{
  "arch": "transformer",
  "model": "self-supervised audio encoder (BEST-RQ)",
  "dataset": "acted Russian speech (Dusha)",
  "train_examples": 26041,
  "n_mels": 64,
  "hop_length": 160,
  "input": "log_mel",
  "win_length": 400,
  "codebook_size": 256,
  "mask_prob": 0.08,
  "norm": "layernorm",
  "norm_position": "pre",
  "activation": "quick_gelu",
  "mlp_ratio": 2,
  "head_dim": 48,
  "fused_qkv": true,
  "bias": "all",
  "qk_norm": true,
  "parallel_block": false,
  "inner_norm": false,
  "drop_path": 0.1,
  "subsampling": 4,
  "layers": 12,
  "width": 192,
  "positions": "conv",
  "init": "orthogonal",
  "residual_init": "zero_last",
  "optimizer": "soap",
  "beta2": 0.99,
  "lr": 0.0026,
  "beta1": 0.9,
  "shampoo_beta": 0.99,
  "eps": 1e-08,
  "precondition_frequency": 25,
  "max_precond_dim": 512,
  "one_sided": false,
  "adamw_lr_other_params": 0.0017,
  "grad_clip": 1.0,
  "steps": 5600,
  "batch_size": 64,
  "epochs": 13.8,
  "lr_schedule": "cosine",
  "final_lr_fraction": 0.05,
  "warmup_steps": 280,
  "weight_decay": 0.1,
  "adamw_weight_decay_other_params": 0.01
}
Rows from block 2, named by matrix and row number. Rows with one number belong to one neuron. Each number is 128 + 24 x the weight over its row's rms, rounded and kept within 0 to 255. All counts start at 0. Numbers have three digits each. After the name is the row's rms in percent of the matrix's.
# fc1: MLP up (model.blocks.2.mlp.fc1.weight, 384x192), inputs 64-127
# fc2: MLP down (model.blocks.2.mlp.fc2.weight, 192x384, transposed), outputs 64-127
fc1.25 092:132110148123136156129145137098116122114118124110156150151128122140090185121096149135152155131141100123150134148147144132183134125117166116150131165153122085158165099092132123109164132090138080
fc2.25 098:152132086168096082115132124126117139108134094101095120126102101158123101102128110145094106093113140138119118118135133112101099147142116085100106110123086126143117080131111164116142106145117111
fc1.26 116:155130143120110105183138122090158132166168105141152176135120127130151115177133105117144060175138163117130129114142186128123150133150153162114106134173094059130181132145146105124144128115104107
fc2.26 128:153159129104111121144137128119113084151125146147184136143151129147149134140140164152131122132140126140075134143140137100176156118102091159134081109104084142131120153123113164173180130142129137
fc1.27 109:117155115131114119081110161115151106149111171095131108078146124121107123174152114160178120116164117107126129093166119123069104096139099141152140135152150115129122149095092121151143134131160092
fc2.27 107:118142099147097137102128164149079110123161126135091163152116138120144097135118123126095181130135119130126152158144124106069083164108141091148091132156130112117137151138179118124084157122118134
fc1.28 093:153136112148115122183102142149089156142121096124133118138137079171131137089120124143107112087148135147149100083139094147088083155146130130139181152080112110185167157139125106162088142121118138
fc2.28 097:104168090105153102170128158116137095116133134124160135095109109134110095135116156161142142129137158128074096119085116110149175132074162096161132137116128120152081142081147159105139119138135128
fc1.29 103:141128162092142080138156103160163167140114092129151161133146097145128139160104162190162086151104146091102086162159166072148112103145106128125078151174149081139111140118120140140092151127132164
fc2.29 098:119113126117122149186116130115107105131091157122118138114129111102137084098136139083104084156133099118131101116105149137111147181126171103086120113136147125119145117159135145116161135111127131
fc1.30 100:136156133125150102140116097100124147133136095143096136119096131122152123100155134113200092164090132140132122128114142113089141128127159125138135164099158114147161078111086119131122099159130161
fc2.30 101:123131109144116133093159118138164122117152117101113092136095106155167110130120174160131150177122109100106143124140118157126080150103150115129114108114121095101121140102154116118090113163127073
fc1.31 100:144131133136085145106099131154092131133131133108126123154142117153079129133199157139142183172167112137138149089134099126146106130124097126141081155093145105098105122103129148138129124175143097
fc2.31 096:169092159140141113121137093145161158120108149129143141099107091120132071136133146149109143081118128118144131106131143110123142131081170107119191134125116102090144088116145094138113101169163138
fc1.32 106:122109125156130105130107134139103129122124111124082136114157105115116092099100126110102174119117110156150094143141157138146094115087129137145142073158143118129169106092104139084128125127105079
fc2.32 103:094112102110165103125149143135137125069089140058123138140084145110105118147137115143095156100155139108156106136118104163124095099140183084088162132122129143048121132126118117173115129125130108
fc1.33 095:139136137157126109154147146134153136176130134123108162118193130099154127136128103122118132147148116133095123160185127150109171106114111178153149116156120140137159114120122136117111146172112140
fc2.33 089:119095086141099158137112090113084145108165109162138103156174157125115109086108123121146128107141127110196158101103125153121123112124142141138159117092126129142108181157140122144127114103129103
fc1.34 106:126138084158179121096110140147168158124116100093156131164136144117120071150108084096109146142105109118122100131140099115129167152140123161154164133127099135168156085124162198152115106092137123
fc2.34 103:135123151084119134138139119110163131160129123121098086153098102124122199118121169118135162109120107107147155144119154160144181133110101141138138113138148093123116179148095068108147134141128210
fc1.35 090:160124154151083148108133138148147140114159096118139131151130118117102140127123116107191117113156126115051121113117126154166103143091150126128129124121147091163085135147092091117108144128156086
fc2.35 088:125111160119144101151135127137077092105123102183130116190146177151133144150096120103099157108141119129072129147138132117133130129135116098116096142117126114143137125124118154173120103146123086
fc1.36 124:124135120168152129100155113098123126150110128082130124132153113104176123122151149125140169148176140152116145133121155148136107115148108147192140150168137128153115128123130129142125134141144092
fc2.36 110:118121118105142101149126101123090133180108131166100107119108155142157154099105158110115128160128109156140126131111128122144117135079137178080135107120145129140129124148105117150166137139107172
fc1.37 105:102165123103130097132132101156145119130119122108123165126131162105121147134140114101121156170124142096177142138145103121134140130141203143122084084146118132098142131102111112132147134135141164
fc2.37 100:119128118121077154140125103068102090161137123117132105117173098103144118118075151129081158106104120177138120130148122160157167119121128130162176144135116161102107130105157147107092127139112144
fc1.38 109:107117130147125139102139178150127166118114114088121160119086119142119120170122140126164151160096116141110161134139102178116131109091129120122122109148119113112132137110141147116117101128101119
fc2.38 106:154094074143158184136190135133118156142138141126091108152140127118074131086135109118136132111129125126170151131145173122112174117140141081145120125143108166119108111135104118104160131156108150
fc1.39 108:104083168112136137179129118147126112082183138126142156138101118115126094151134073119151117130119175099104181106147115160108134153101152093164160123110148116120110132151142111145111117153125134
fc2.39 107:086139139109096154121123099128129084134156148115141157112182111092151146127121102155168129124103117151165126156135128125136103125155076106147146098199109134117132108139125141113160160070099130
fc1.40 078:096159127099076133163163116162159151141141148174116101131128128116153147149131137121131097123145147114114162144169116129138112143089143138133118154105125158071155136122109152155106104121091097
fc2.40 078:181130149136133110121128133113078147105119128133132162122129105063130132114140090121130124110146139134101079152104127127126147093148108132139111140109143098127099130152105142126124155123142132
fc1.41 108:116128147112166088136140133097144124131141146156164151156144045135105133132148130135142125186123167117151117117137132192135157100091133148120127166110108031132166114124137142106089100130130133
fc2.41 108:119180102121102135123120092146115136144108139153147138120113107111144103152114102130129118169144105123122097156136102114173121143133140159138090143136146119143116144118109108119182125149126166
fc1.42 095:123144107110185143131063127156110134124117156110141154163139108163110083123155122121121089114095072173082144105129151152154126144139166106074124183073096113136119110108159128125138128123154098
fc2.42 092:143107106155081137126125161115110150147117153178114129105160077125131153104202081110112106134096176128113117131146127121139124096102150086157157128154137097133150143139080126096110089100130166
fc1.43 108:121120114092130130113134136113111143122105112139134135113116144136176120127152132107159157144129165133138148119131131187144119127124142172156144107116110101126183125169136153099125073118123169
fc2.43 109:118145153137121166146137101128128123107121134111134135137114097107136137075113148088117079144127081127096113118098088085117170128141148120113128114128178110140116131138116106104087125135112181
fc1.44 117:128112163127130071162144143149147138151112147138117110134141114142113147158157107075154138114106156142146131109131107137133124072147164113109138111110135130096100137144110116153097130126118134
fc2.44 103:119100169101109121141135080133139145091138133171127150103132156113092088090160107124099192140115119147054075149088107094125121129125180144167138078114172114110147129114080069147125158144130113
fc1.45 104:092131101085160137093121127114113170140118139127160127148107098141147139128168149149115159121147146086077111134120119155121143142157170117176131145130094166105093082148119138095105120123146140
fc2.45 089:091118131072094121129128146124122121152162102141141146146134131167134151119142122102140177127074135146139134143113087134130156095117092113143124123108109093106067147123123120107136115109144135
fc1.46 086:145156125150159111165111191117111141110158171057123144085135142123133138142135110113111137129147131123126178104109134137128121116123118145119149098123148084144139131144130115143133073115133102
fc2.46 098:118137095099130144127108122152133116126135152102161104124113128153151130147140101124140156097109163143115161123200118109167119137163132096108139125117126121093117115102172165085155118118094165
fc1.47 102:111175172119122127133077115135109126133145097128103096127144111119139125120135121141184144137094137161153118099146161155124147122133115171110083147163127111138115131110140157117108161155153085
fc2.47 099:144116086098176151155193135134102133178109130116120136140131146115120098119174129103093126131155127136133178131127128112139112124113126121134104133144074140121136103091090098101133074100120131
fc1.48 101:158159071104171075173096162103114112108153113109142146115106130117124164140145162089130123098128104071108114127117121141122117116146147145112109153129140144130101152142122121139121117112158125
fc2.48 095:081131135136141144145120137182122089143110130145155087115152107123113103148100152118106136159144145119162105095073110121132149072142122081132124108097132143090126101094140127152123163118164185
fc1.49 087:094114093103139103183110107134104133158125088154190129149175121183087171101126145107143128114082121188158175115116126108114115171097133137132100131112129132123109147124121136131071136130157133
fc2.49 094:151105147097156148146122157161093138137148125117169132145095139122081119158142147122119125123092118139133130084118092178131100136114130113114130137104124087104082102117101096136144124122110161
fc1.50 102:135167127144107104125203159118120123142112160127151138155127109132165157174151119132137152127105109131153100148085146113148112105097149099143109138136107134168140127101171112125139069096134125
fc2.50 103:089139137112184173123106131155139188130087165138144134071101122129106111129102115143130139172120092142112184141126105165129149136188122104143118122145098155114126136151115152128136122111111162
fc1.51 094:131132176149145135094188110097145164145115110104135171127096136101132076132135087161125119140149124154106113149154150101191113102109139136101132096085131127124117156109151113108074125146094134
fc2.51 092:107101131107108141178174120113156052112149128157111160134165119111131104129124154106136138110123160112122133132111128137134097130133107113102125175127127095158103071149128103174146134081175104
fc1.52 097:066142148123105153167107116098098139114130138129143151119152142170122117102144102158170129160140132159134111079128113143131155147095135116116164116104074110103144144126168111086144175130167127
fc2.52 097:132119116099120121116124136131131108103132103107130143130161150132121160165174117118131128122143120138158161179120096140110112179137104116157115101110133092144138149130137138155097104095118121
fc1.53 139:140119158106156133104113170148076123138138154160103119143154156141166171151138189075111144116113150124121127145139132173127116136160128107076121139128112085117155126119127148124138113129133133
fc2.53 119:145121111104132120127145132131133163159166118133132135104098159121118153101122172134094170155152098118134147119103098145132141134121106102162086158122134160132180114096178150087080110176075134
fc1.54 099:128193144152155144149123137090111077117119144102129120155126144173158119133120150094155169105124148132133154115179177114116125174125174152100138121107164095135120149128086170143147130138117114
fc2.54 105:131095136112134109107177106179142144105130155115139137157121128119103154118149145138115137195114142094134108121144080092113122129152087116173117141155091135120099134090155140108090120091099129
fc1.55 090:123126099149108156117168110119191179181146115129174148099088140135159096137128111116154117132162126158147153144145099136142130132113121130155133094086112122128153114143119163093088140110089093
fc2.55 095:112150154113105118132087108152117132131097118143118133096159135114062117125124126129156125106140121127133137127134114171147114115155088120095161153150146189104126079097125124083156108120127116
fc1.56 087:098118107158130129136145131123123135089121111115161165119183119140180137128153139137108129134153151109131153139102155109127089092074160105135091103158095104115130078173133126139109117107133143
fc2.56 088:177143129090130126089128120118148107142128115160138122107164094129126112101142111097147154114102150116146128093149135148091115126133092147105175130090179152091163123100161112141161095131108091
fc1.57 120:094106146135151107128116116113098140124140124146148084182129128136153148127131127151128148138126146110121162151126121139106138107144164134078138153114120164081155171105125118151149150117137153
fc2.57 130:135158109110181090146134140124121136145100173132123098147120143107165144113155124132150163116183111123132145119071128128136143132081104121124125111121165163136151110129116145076136101093124121
fc1.58 074:082091144116163163156170144168153145151103128133156133132147085152098116100175161136120136131133132149150169100157202120117108143109122097141182154114082099154092129127104111180083130144134182
fc2.58 073:162143133118178116121087124140131109144136109173183171101122165111108161130143108083160119137108135108070133114152122149129126135166131115083088149137122145105156128111155169129142148132137185
fc1.59 092:115136153128169102129128121106151119166123141157140144123127146134131119159154151144120111124117127147095122180128139089064124123085100112133157112140128161111168118121092106169160138171140142
fc2.59 095:142160121073103118127149119173143187111131122137106135120136096088108135140116127165119116161113171102142125076142112135147145137091129137123137121077135169127129140124143130131118152141118131
fc1.60 099:090107165127183099191157099105124108141125175124138132083116149148123121146100137140123182126141117113086119171141117126081160123083160138153142135153097158131135084116107148128126143156136128
fc2.60 098:137125144186129124139143111139118143159105120143144099150144129071183120126138096168104094157135128188147173136125143168152159142080136092120106144117123129158122137142139147128105140117129132
fc1.61 092:143111144128117075096153098140104121090130082143114133084148123193126125129161107132112119119133142213164142103161157166115143089125116129153121131128096093061129142157127133136077108103139109
fc2.61 094:160108111122181165148100142113104127150115151105146104137132082113137092148119141162136116104145098116091106153125163092116137127162110085153144157139134125150120103150127167094188144146118137
fc1.62 096:119114126137113108133144111153167170208152117133116123142145142156101116092133105123148138160160124133096106098146148131187160164136124139098152125085140112082113099158178138135103067149175090
fc2.62 106:115164137133135112099129123139117142118065124141146157131141133120114102140119106108067201156139135087110087113173142119178127150156122119103130149139131161132159095129120153133149141144124121
fc1.63 087:103122106107138122163152118108152146152116106126133141137118135107103144124091138090124109171111137155118128140143112108135145114125139127127153144133135094109181170136141089123148100149128145
fc2.63 087:100127130173162150103147144142084117106144102135103136132097121100081166154154120121137084137096101132102177089120137116155129124164174124142103121121104103143095164122094157135144156147123182
fc1.64 092:147100129098116137111121156110106137131133133112130116144087140147133104113104104117106115123132123108097169107124133114091129114147171125124138130136119161143133125153098108170157141162105129
fc2.64 088:064143141159117105160098137151122127149167110083132136145143126143135126135134088117142155110169173141130080130112139107168138075122151146103119135147141129097119103139143124156123166096128134
fc1.65 102:115140108115157123160157149137171134150132117115127134104130105180158077143121125108162095117148140091143126129085100162136137132133100143154141155082105156130147114116133142109127148124101121
fc2.65 104:110086095145175146088124113105115141114155143111136159153126131109099153125112105120162140137142133115116150125127142068141091143157144114128104199146136155125135141135097136122097145119141151
fc1.66 099:104124124132142123136143134105120172177142101159105125121114088169137164102121097158153140172129127134123078123121081105135116146110163110168135136120161113099122095126132151102104142108156120
fc2.66 102:111169123147154141136156124151148093131128100100119114121118125097149166115083111158094200156100132085110113136146133126139130144149097103117090128128132118127162128123112091103131141095097140
fc1.67 089:101151170154129106132127166132122135134143131062108144100154118180148125112143120145131106130171110131085117117076103137099118146125128130116114142131142119136123135150159103145076104133106108
fc2.67 086:133112082169113121077104111115128162098141129156155121118104132104157131138107115155191148132094081092136103152155154099140116092144165145111098113107117132142144115124146128096160095117117150