config.yaml
n_mels: 64
win_length: 400
one_sided: false
batch_size: 64
final_lr_fraction: 0.05
warmup_steps: 280
weight_decay: 0.1
Rows from block 2, named by matrix and row number. Rows with one number belong to one neuron. Each number is 128 + 24 x the weight over its row's rms, rounded and kept within 0 to 255. All counts start at 0. Numbers have three digits each. After the name is the row's rms in percent of the matrix's.
# fc1: MLP up (model.blocks.2.mlp.fc1.weight, 384x192), inputs 128-191
# fc2: MLP down (model.blocks.2.mlp.fc2.weight, 192x384, transposed), outputs 128-191
fc1.151 112:112144089143147105112162183109087129166121171125149130165110145112122149114158147127103165167122151165125116093132153097133126131126107126153152140117144140150128161164143149091114140134080112
fc2.151 117:155131076087149074135112092148169117166172119126128071127112140130136149123156151150160105176131129107105095125111109133093126121133133122096116103122126124148138140063092139129165119134128184
fc1.152 099:108141141130199128097153100131107162154126117128158123154114117123125134078136153094122138115170191114095142128100146096148110122123092124097131117137132123118122149134176112109109146109091106
fc2.152 091:177130169121150140155151127134068123106103135153105101134127153136109136105129140109124132125102121138115125124155110150117129111139114135156191137149110153132095142128119138106134103116124136
fc1.153 086:141130174105095152135144145125123135120142122115166111127138113150141164142189149112153112160147103117108131153146130089100102142142093156134125133126133144151129189085131148093137115126149176
fc2.153 098:146103106171103131116125152145088089133130150152096149148119114095101172141097151172127130084137143126184123129128141129140166097086149083108117125115126101170134094106107148167135108091082123
fc1.154 085:132175141121109160155147111138175152105150184184146156158167126094135165103114134110125139172113140081126135167134151147110154107125104123116148119121121120156123101107122114140141167105161122
fc2.154 081:122063126122111118131147099110146105146135106077120115093100130124131108121109087119152144153155149130152095149135112148134106160127132124097135127143134102092105143133114131130096075184103104
fc1.155 110:115146136145097142116132109129138125124106116147140116091116112085121133113162086115095149111091135091145138186099164124145078125153132126094101094085137136126084099145123186075155105135089142
fc2.155 113:122102083123089110121147173081153150148107143150087131113095088168131102105126131127115158128121082115127131096094120136127157114086115133141131174155111107130117110145134133119130155166126109
fc1.156 092:110141137144131130134126116151104124109147132145135131074128094131103120139133116076122110093154110142116140143097103108154104125124167123095137148152186118120092104095157108136143133132129113
fc2.156 086:110116135118114105098170137082142089158138133119107113129099147187119123089146108114143139134124128097082127110121158157100153135112170139147104165166116106087087101185145113124135104117122112
fc1.157 100:145146112109096145152101117106067131100131129170161116126091134175154105066147132119112107172130143091100146137111139145123127112116095170122104113124138158089099131105129128139142134164100120
fc2.157 104:116125146130159109091094120150132121137066121130125124134136132106092156145111128106142144119166125143087136181124121093112148100126145116159162164161173129133110123134138151126135124155078147
fc1.158 093:102092127133138165087151110181149107142100131110113088154140105118132111124118150123140132151164111141101175132131165140133104146131154122151118149141130094148112129110108153128102144110145116
fc2.158 100:120121130112139107145164140160121130114123125136143136151135130149130130149140115138134141135124149156136098103134119096104119157103101107148137117126118135124137079158099131116117157156129123
fc1.159 093:128110127127122149136101144177142116128099129116169152154137137170095114118122115135121133115095165124157131108102147128099119066112136146093099131139144119135145137141111126152170111099124088
fc2.159 101:119169160105140092146131113132152143153100134136168086094128115136119116073139152098146144173138092102121129143148106117143186111081141111086136133112108126119148120110156158111122130138130154
fc1.160 084:081176166104160145119112122131135092088139132114106113112122107132128130113133182133103128108160143134104124144117169148148164137100122092109151114127106153148132124107108158140120160106123161
fc2.160 085:134099128167133165178128102166132102079120130089129105134111114092137154154123079094110139160148147092166098154118124117145136144135116148144103140113123130092126138158142177120107112153128100
fc1.161 119:140087134131131115113178158138078146081152139129175142115103099090125126120116107094131157134151144126157199134159193131160140124129119135110129108139166136133126073129126128118091145165128086
fc2.161 111:120138173133134134137096135134134154158084119138140109159156096136126142140110139136117144140098115163086150142128109112122086123133138134163128152174107137130111158153142092108146139107098136
fc1.162 081:111119128167102115148139164097102114115121131078119134131136105094160138097100096112133144120094170107127140148125091132138119123117107150101105126136115127158162128112163095133122139180096112
fc2.162 084:145141128135127115107080158110135135120118116111138129100123138127086132144143112144136084149102105152121113136135145060120110125096117096148120124118116084151107066114135142135137142119181117
fc1.163 086:144169175130114112138098102096105156142121165058116093166162135125168139136117132142110146129138144141145133130100135110159105172121145091108092139138143103129116124154138163083134152123111102
fc2.163 084:157096097160118180106151176156158117127132136167129154132195103143141141114159153148117130116107118084104123101151139139119102131139141169123124154091142133134109176141118145154101088155169140
fc1.164 115:114139092170126157169121108128126103104115134092146136120115149108122096131113129155121112076144089149099116138170122120111107117090156078147147162129133138174116157116154146118082141139109136
fc2.164 108:127138080135140134105115151175073096117121074114108113169153125077117122096156135137120122110125097157154135117100116104126179119162103068125142122136121152115113150118132184112136136118072148
fc1.165 100:100169152162131149113149098126100080123133104116113129084145136137145128114116108151143174120128152135113094098130152141118093102128118097138104103146095160101123104143111144175077147146158087
fc2.165 099:106095128112118148158148093090125127129109137150140093120129114163120109132157126126122119150136131133155168152069151091120133129166130151132120165110151093159063118175131104142134140123089099
fc1.166 094:112121113142102150085152122112118150130083107087141098102140122121118153127133109141095186132113121163113115153103119163131082132120123145114089124119113116122121076109082141102134150137108091
fc2.166 109:140111097083082147162158115132069097117125133108149102144151154133103116151155148146167100132110193147126092129083089139117132134104167146164134108115101106142084143156126102141165134135144123
fc1.167 096:107115134138137135137121131152156145128159127146119131148114138140157158137122167095076144102134131122104133096130120150179151107148140080115132181174106109149127128094152148128150128111118144
fc2.167 098:148132112113125165126126105121123070118099161118100108145130135162149113127120113131137118155129154090114169106141107112145103130165162176103120121095172128146128144142113153098092150134116087
fc1.168 106:154186115091170132145105119087134118166149110144102166132083103097122117131124183139093127110104116114124151163099108137149088118108117146143138168122130131102150102049114166185151140103110119
fc2.168 098:121113147172121119113155151148150137121131105110135075141110180128164114123183104131143140123157153146123114115126111167148135147125119165120082103133152133141125147160126094107143123147163139
fc1.169 098:100111128097093141148118158109109116145089106134106084117112105173158155151127127104113100104137114141105089151143139147107068151128112125155137113140099103133103166139125140136106091139082119
fc2.169 091:128161088140207135139131107155128121110110138173151130161113151162110113150119096109132119174127139116134106111116118206095141115085092097113123106117098144143130113150101146165166126167140130
fc1.170 089:144133156119142145124151115150098106132151134109148094085108148159115116157090154119172131155100125113132101129107118122106098134117134116110167108137117141118137111159126141131145099098130113
fc2.170 093:158182191098120097192124092111147136136120149140088111187161086101134122087133152115115131162127143103132101155121137098160101132121139142158134105153132157115117133115153085103133122141133102
fc1.171 107:177116165089161121126161084140083149146159111108119108163161157150164167131171137158144121156119157128165132151136145123157108133086068093144137146131149149114114121123114161151148152086128129
fc2.171 104:132120126134145142128138102140136124136096077125130145115110102141109142116147142127148096141098101098131093121136188149159120167154137134143133136191114148125162143142172104148099103100132139
fc1.172 090:109105119097127182106103154152127124119076134149098120155125132146117123125151120128125133138113141179118122117127146143142121181088124144156104159126111128111108114201148148163091131121075140
fc2.172 101:103116126140129071138128181148114135134141110108132165151131147113098096103129121134120138106150105102121159136133118067118120103137085117130135071165127125099118124127110092134160166119120137
fc1.173 079:125135152120134161109136169136086115114111105109129139122097139107126144135165137109128152140132122131168125149091137161102166149125136089149130177112140131110139153087128192138114129131140137
fc2.173 080:147137151110139132137113085160136130134175123078129120095113119172118148112127169156130100127170156090120146118137131134112123058104085125134150124155111127119117111138124126129140182102136138
fc1.174 095:169122152084109132112121176133098084133116115129146138118136117088119137129143141167117161123153132101084127123133117152145103142177068150121118120099095133142135106101122139131145153122144131
fc2.174 103:138159157164140159123135125083154124089107166144111121119113096155135152146098106152127136154127119149158166140129132114096143095146163186108149162113184157112123147135139140128070126146103140
fc1.175 077:194107134101150132076114163148105145137115125085147133115137123084120133100152134112165174107158144128125116131146136122099115119134112119111138118123135096169147116120172135143126127090174121
fc2.175 081:116153159186117150129161134089171143146099135132138111104100164180126135150103116138113099128147142129075165117159087149128122130091171118167165160121144155095112170143139078114099141151152107
fc1.176 082:151153126122124128090095127165121105145144143178119167131118158157124140114120118186085145165156167170166142133105112161128122134133156105120105135085101149152129108138102150113147136060100140
fc2.176 080:095095103129150139154108136143116139140088145091141149115127108124133114185136117087108158094102100113066097127166102143106093115167147120078100113160097092115109131071127117155160143152155148
fc1.177 103:098123124129130174138131126080151137103162149170136087142156103123122113132133099068086132163116154161146153107161158161142105135126118112101123144168149148129149128114135135126099158124145174
fc2.177 096:116140143141137127119113089103093133127150115142100135145109137158118155106114142119097115119121115110135162145118123160114124142138120142101117128155180138111145165115117133118129139117134136
fc1.178 098:113124117167124103153106145114065143080095119108131149135087151132134118163140132112127120102128162143150136122131141154082138066124108169115128106127117147189181138120069130137130146139113092
fc2.178 091:120150168157173146174088132124137162098098147137152120140121118110176116104111145089103160131119111139121167154165091125154108135151118126116120160106150094136119113109123111134128157070090151
fc1.179 085:116160113102137132078133151178083134097116115161145126159115138142155142118096169103137098136178139100171135138114142126144188108128140093120122111092139098105167122094165146103153154142105138
fc2.179 079:115084154116146098152091095091136127172136170130067096101105093122156089096105114146113181097111138132145121111134129186138114171130118128125157143109115122135101168134115078145115109081122106
fc1.180 114:110138125111107140104119139114104128115118138103125138118087155128135129118115089174135145137123173136096146101113125131098148141121133101090102161163080092077137123146103150078109089113130093
fc2.180 112:140159125124073118124108192119091092145125145162133088105123120159162172175127138163134163118137141125126137144093145124112140152093163142138094137115133116131144142112120145110125116164116089
fc1.181 097:102098068151133107170116143119116115142158135107110113152119091139149120153154103095126175123149184131170100126150136129122119114144127123128130120120110121124140128149091128136122132120098076
fc2.181 101:130117109138094136143099136126126089150100116115127094120125130196117155064136204124112100121132128156080147105113123159167143075147167128138152115151109117118146164116118099127106182148125163
fc1.182 105:127159163098145127093115110080136067104166127114146091125122106124099168149134118144135127138123172135143133161108114136152161094159092154176130107140162126109097126156125122146124131084134155
fc2.182 103:114099162155126130112122146108150180140108114160096116118094164153184117139137141170112153085131169137095060103119104113089124117121167149090149173104131132178148126120115097102113126166101135
fc1.183 092:133083136114130163114096131160120085101133115098157105159137138135105134138125119123099142095156132133105115125135077153127102123118177157118127138151150173110094166138147150130130136189155121
fc2.183 093:133107100134119057102102087111150141148133118133125150118133085135126108128100145159115071144089113127138184088137121096120104105131122129105153132113112157122183094113118156104125145140149128
fc1.184 100:061136116136086124160137123126144115121137097131149107166123123136115152085123197101087160134136125131126136135080128109105075103126141123085126159140115150144081147152189104118166106114103121
fc2.184 099:178142128111148146082113137110098143154098129131126163113118113113113109143096134153118095125114125117096175121147105110118141170118132138158157089118125098105135116095106101093127148133121109
fc1.185 104:117135177156119144101131124140122105122109142101101072129133147205137119143136145115144150182116113149130075136127119106138085161131132114098133137116146093138108127190128105124159107152113110
fc2.185 108:134110126116145120140127147136130168113133135149149185178149113125165116155130124166130124114126142126148147149108139153093089137110133092124095126167120158094133118125112098119117122062198159
fc1.186 092:126121114132116149098114087120131085135101131118110164164090069113135133144149137112118128119096110117100146134098136133140124135144133128156136146124139165096126135067101116140109172150133109
fc2.186 094:142140076113158140145135142117117139103142110162131104110138160110136110139124107136117118134153165186147130129126132080091123132107112136089110099142112131135143124155167114119143106098141112
fc1.187 094:077119150112149146153108133178149123093137127128123099161122155112144111120124143107143126131112095113116159144153158172088134152144119115093139114118073102128128099137128111122094113172161093
fc2.187 090:181094091136097081110138153123121088183168110143123143116111133130113120126116143118129124120100130122118112080107123123154127115119092121147086172168130154113131171104156137145105152099133134
fc1.188 096:114158128110124096169140108155119106136142150127154148135134088117130105145123132092109143102132129162120160089183097122135135124166140157115168145138154150111102139128091125149154160154136157
fc2.188 098:137159147132139136171105152119124162096117120151103097131093169113132165074128126127170123165154077122128113145183142148128136125095116089097123161106161152123104112162140122100122103115138144
fc1.189 102:096100141161152103121117101159109138120109083104176137153126115153142128122091141158123164117107152109103110161142180154144116124150133128112114172150168157117166145145124136086116165078148105
fc2.189 102:142146129118123161132110152135121127079153127125104110117129118135122126141130142133090158152094113148125107163119150125131199140131166155172129090158085122129137165125152137142125117098178143
fc1.190 106:136114127129115142134123090161102144136061160136153127124143140144140144093123134186133114140100147112140136105107110105125059106123125095111095132155142132099150085106112116140103130108152092
fc2.190 105:142152154090154116177094099161120142130148113122159136194128109151197095121141096111123144111134074118127121103147128132099130154150139114158116104118111101130135124092118104090094066093154143
fc1.191 083:122131126135117123104143114130106102096141089132168124089104075122130123123109142123121129097133112153131131137143126144121160136130109150093154148132096133129128168081187120130148119127088164
fc2.191 085:127109110120090134159123122105114137163133135125122110132154100127113107169140111134135115133116180106145131135136144130109102108120108123165108125069151114116125104125081107129104132136144102
fc1.192 097:132117114114167141110152134122126090100136164115160161101135158158144143152112148143115122114179147096110117149139137109169126136147137122098166132127123171100142139112139099145140100150120128
fc2.192 098:115125150118085096125126119146140106130118153161143144139117116170117134155095086149145134099110116157117122146138067117120127139114100129154146124153085058118112155140148156089162148121162169
fc1.193 107:133112125125141179144089123125107124104150126104092091120126117139111153176134147145155153121161155158115117113108130150149107083116123121150107125101149147080139128129099123129132120139148145
fc2.193 111:121162150141130119101172174117115129102121142166118120102110122125146130154129109110139110106125072128125173157150113095135132133131120139158147135168142132167109140102058122122149142125102100
fc1.194 124:090109130139124119107134139174137134075096175124101114113170082100166127118121127132116158086085158108098131145105100125129163127131161123092107168109088113144149072147112098091113157126152096
fc2.194 134:145080155119096166097142092146118119096140156117183090122143097134102145112138130122141155101142171173179124145158091126105110121121140090120112138116133122112148143122134047118104132128143103
fc1.195 080:131098156146116152154147095161111121112109144129112149132149112076126158168122146155142137112138118095128106156134121179124127098139145133118163101092116112118189121096128082124154115164141109
fc2.195 087:132111133135127128114123137149155102132095110122117112133083124129155094103141164138121141099090130141126148136124166165139149197059124127084134148154174134121094190157113126140112136155106159
fc1.196 102:102088111143102133183134082159120136100128136157153159127171114127102104144123130121149131103117134136119086091138147123139091122099100173139150114122127162156164097125142170151166128143158113
fc2.196 101:114095117122146131085068167127121104104103114201107142146130125106161182141146103133107137116131128088128140174111120101146133145108137143130136177133112110110117138116162128073136159176112137
fc1.197 104:113120124105116076139099133170101126083119137121093112111133178117128128134164139085146148102131102097111138160079128121124108131118138123152090143114156135099142079108119079121126108131118147
fc2.197 119:156138165144148179111162137146151125137118153123107105115090118172155114144106157111103104133138158150171161111112134109160108123104152111110125138147119135119140131157123119141076157142128148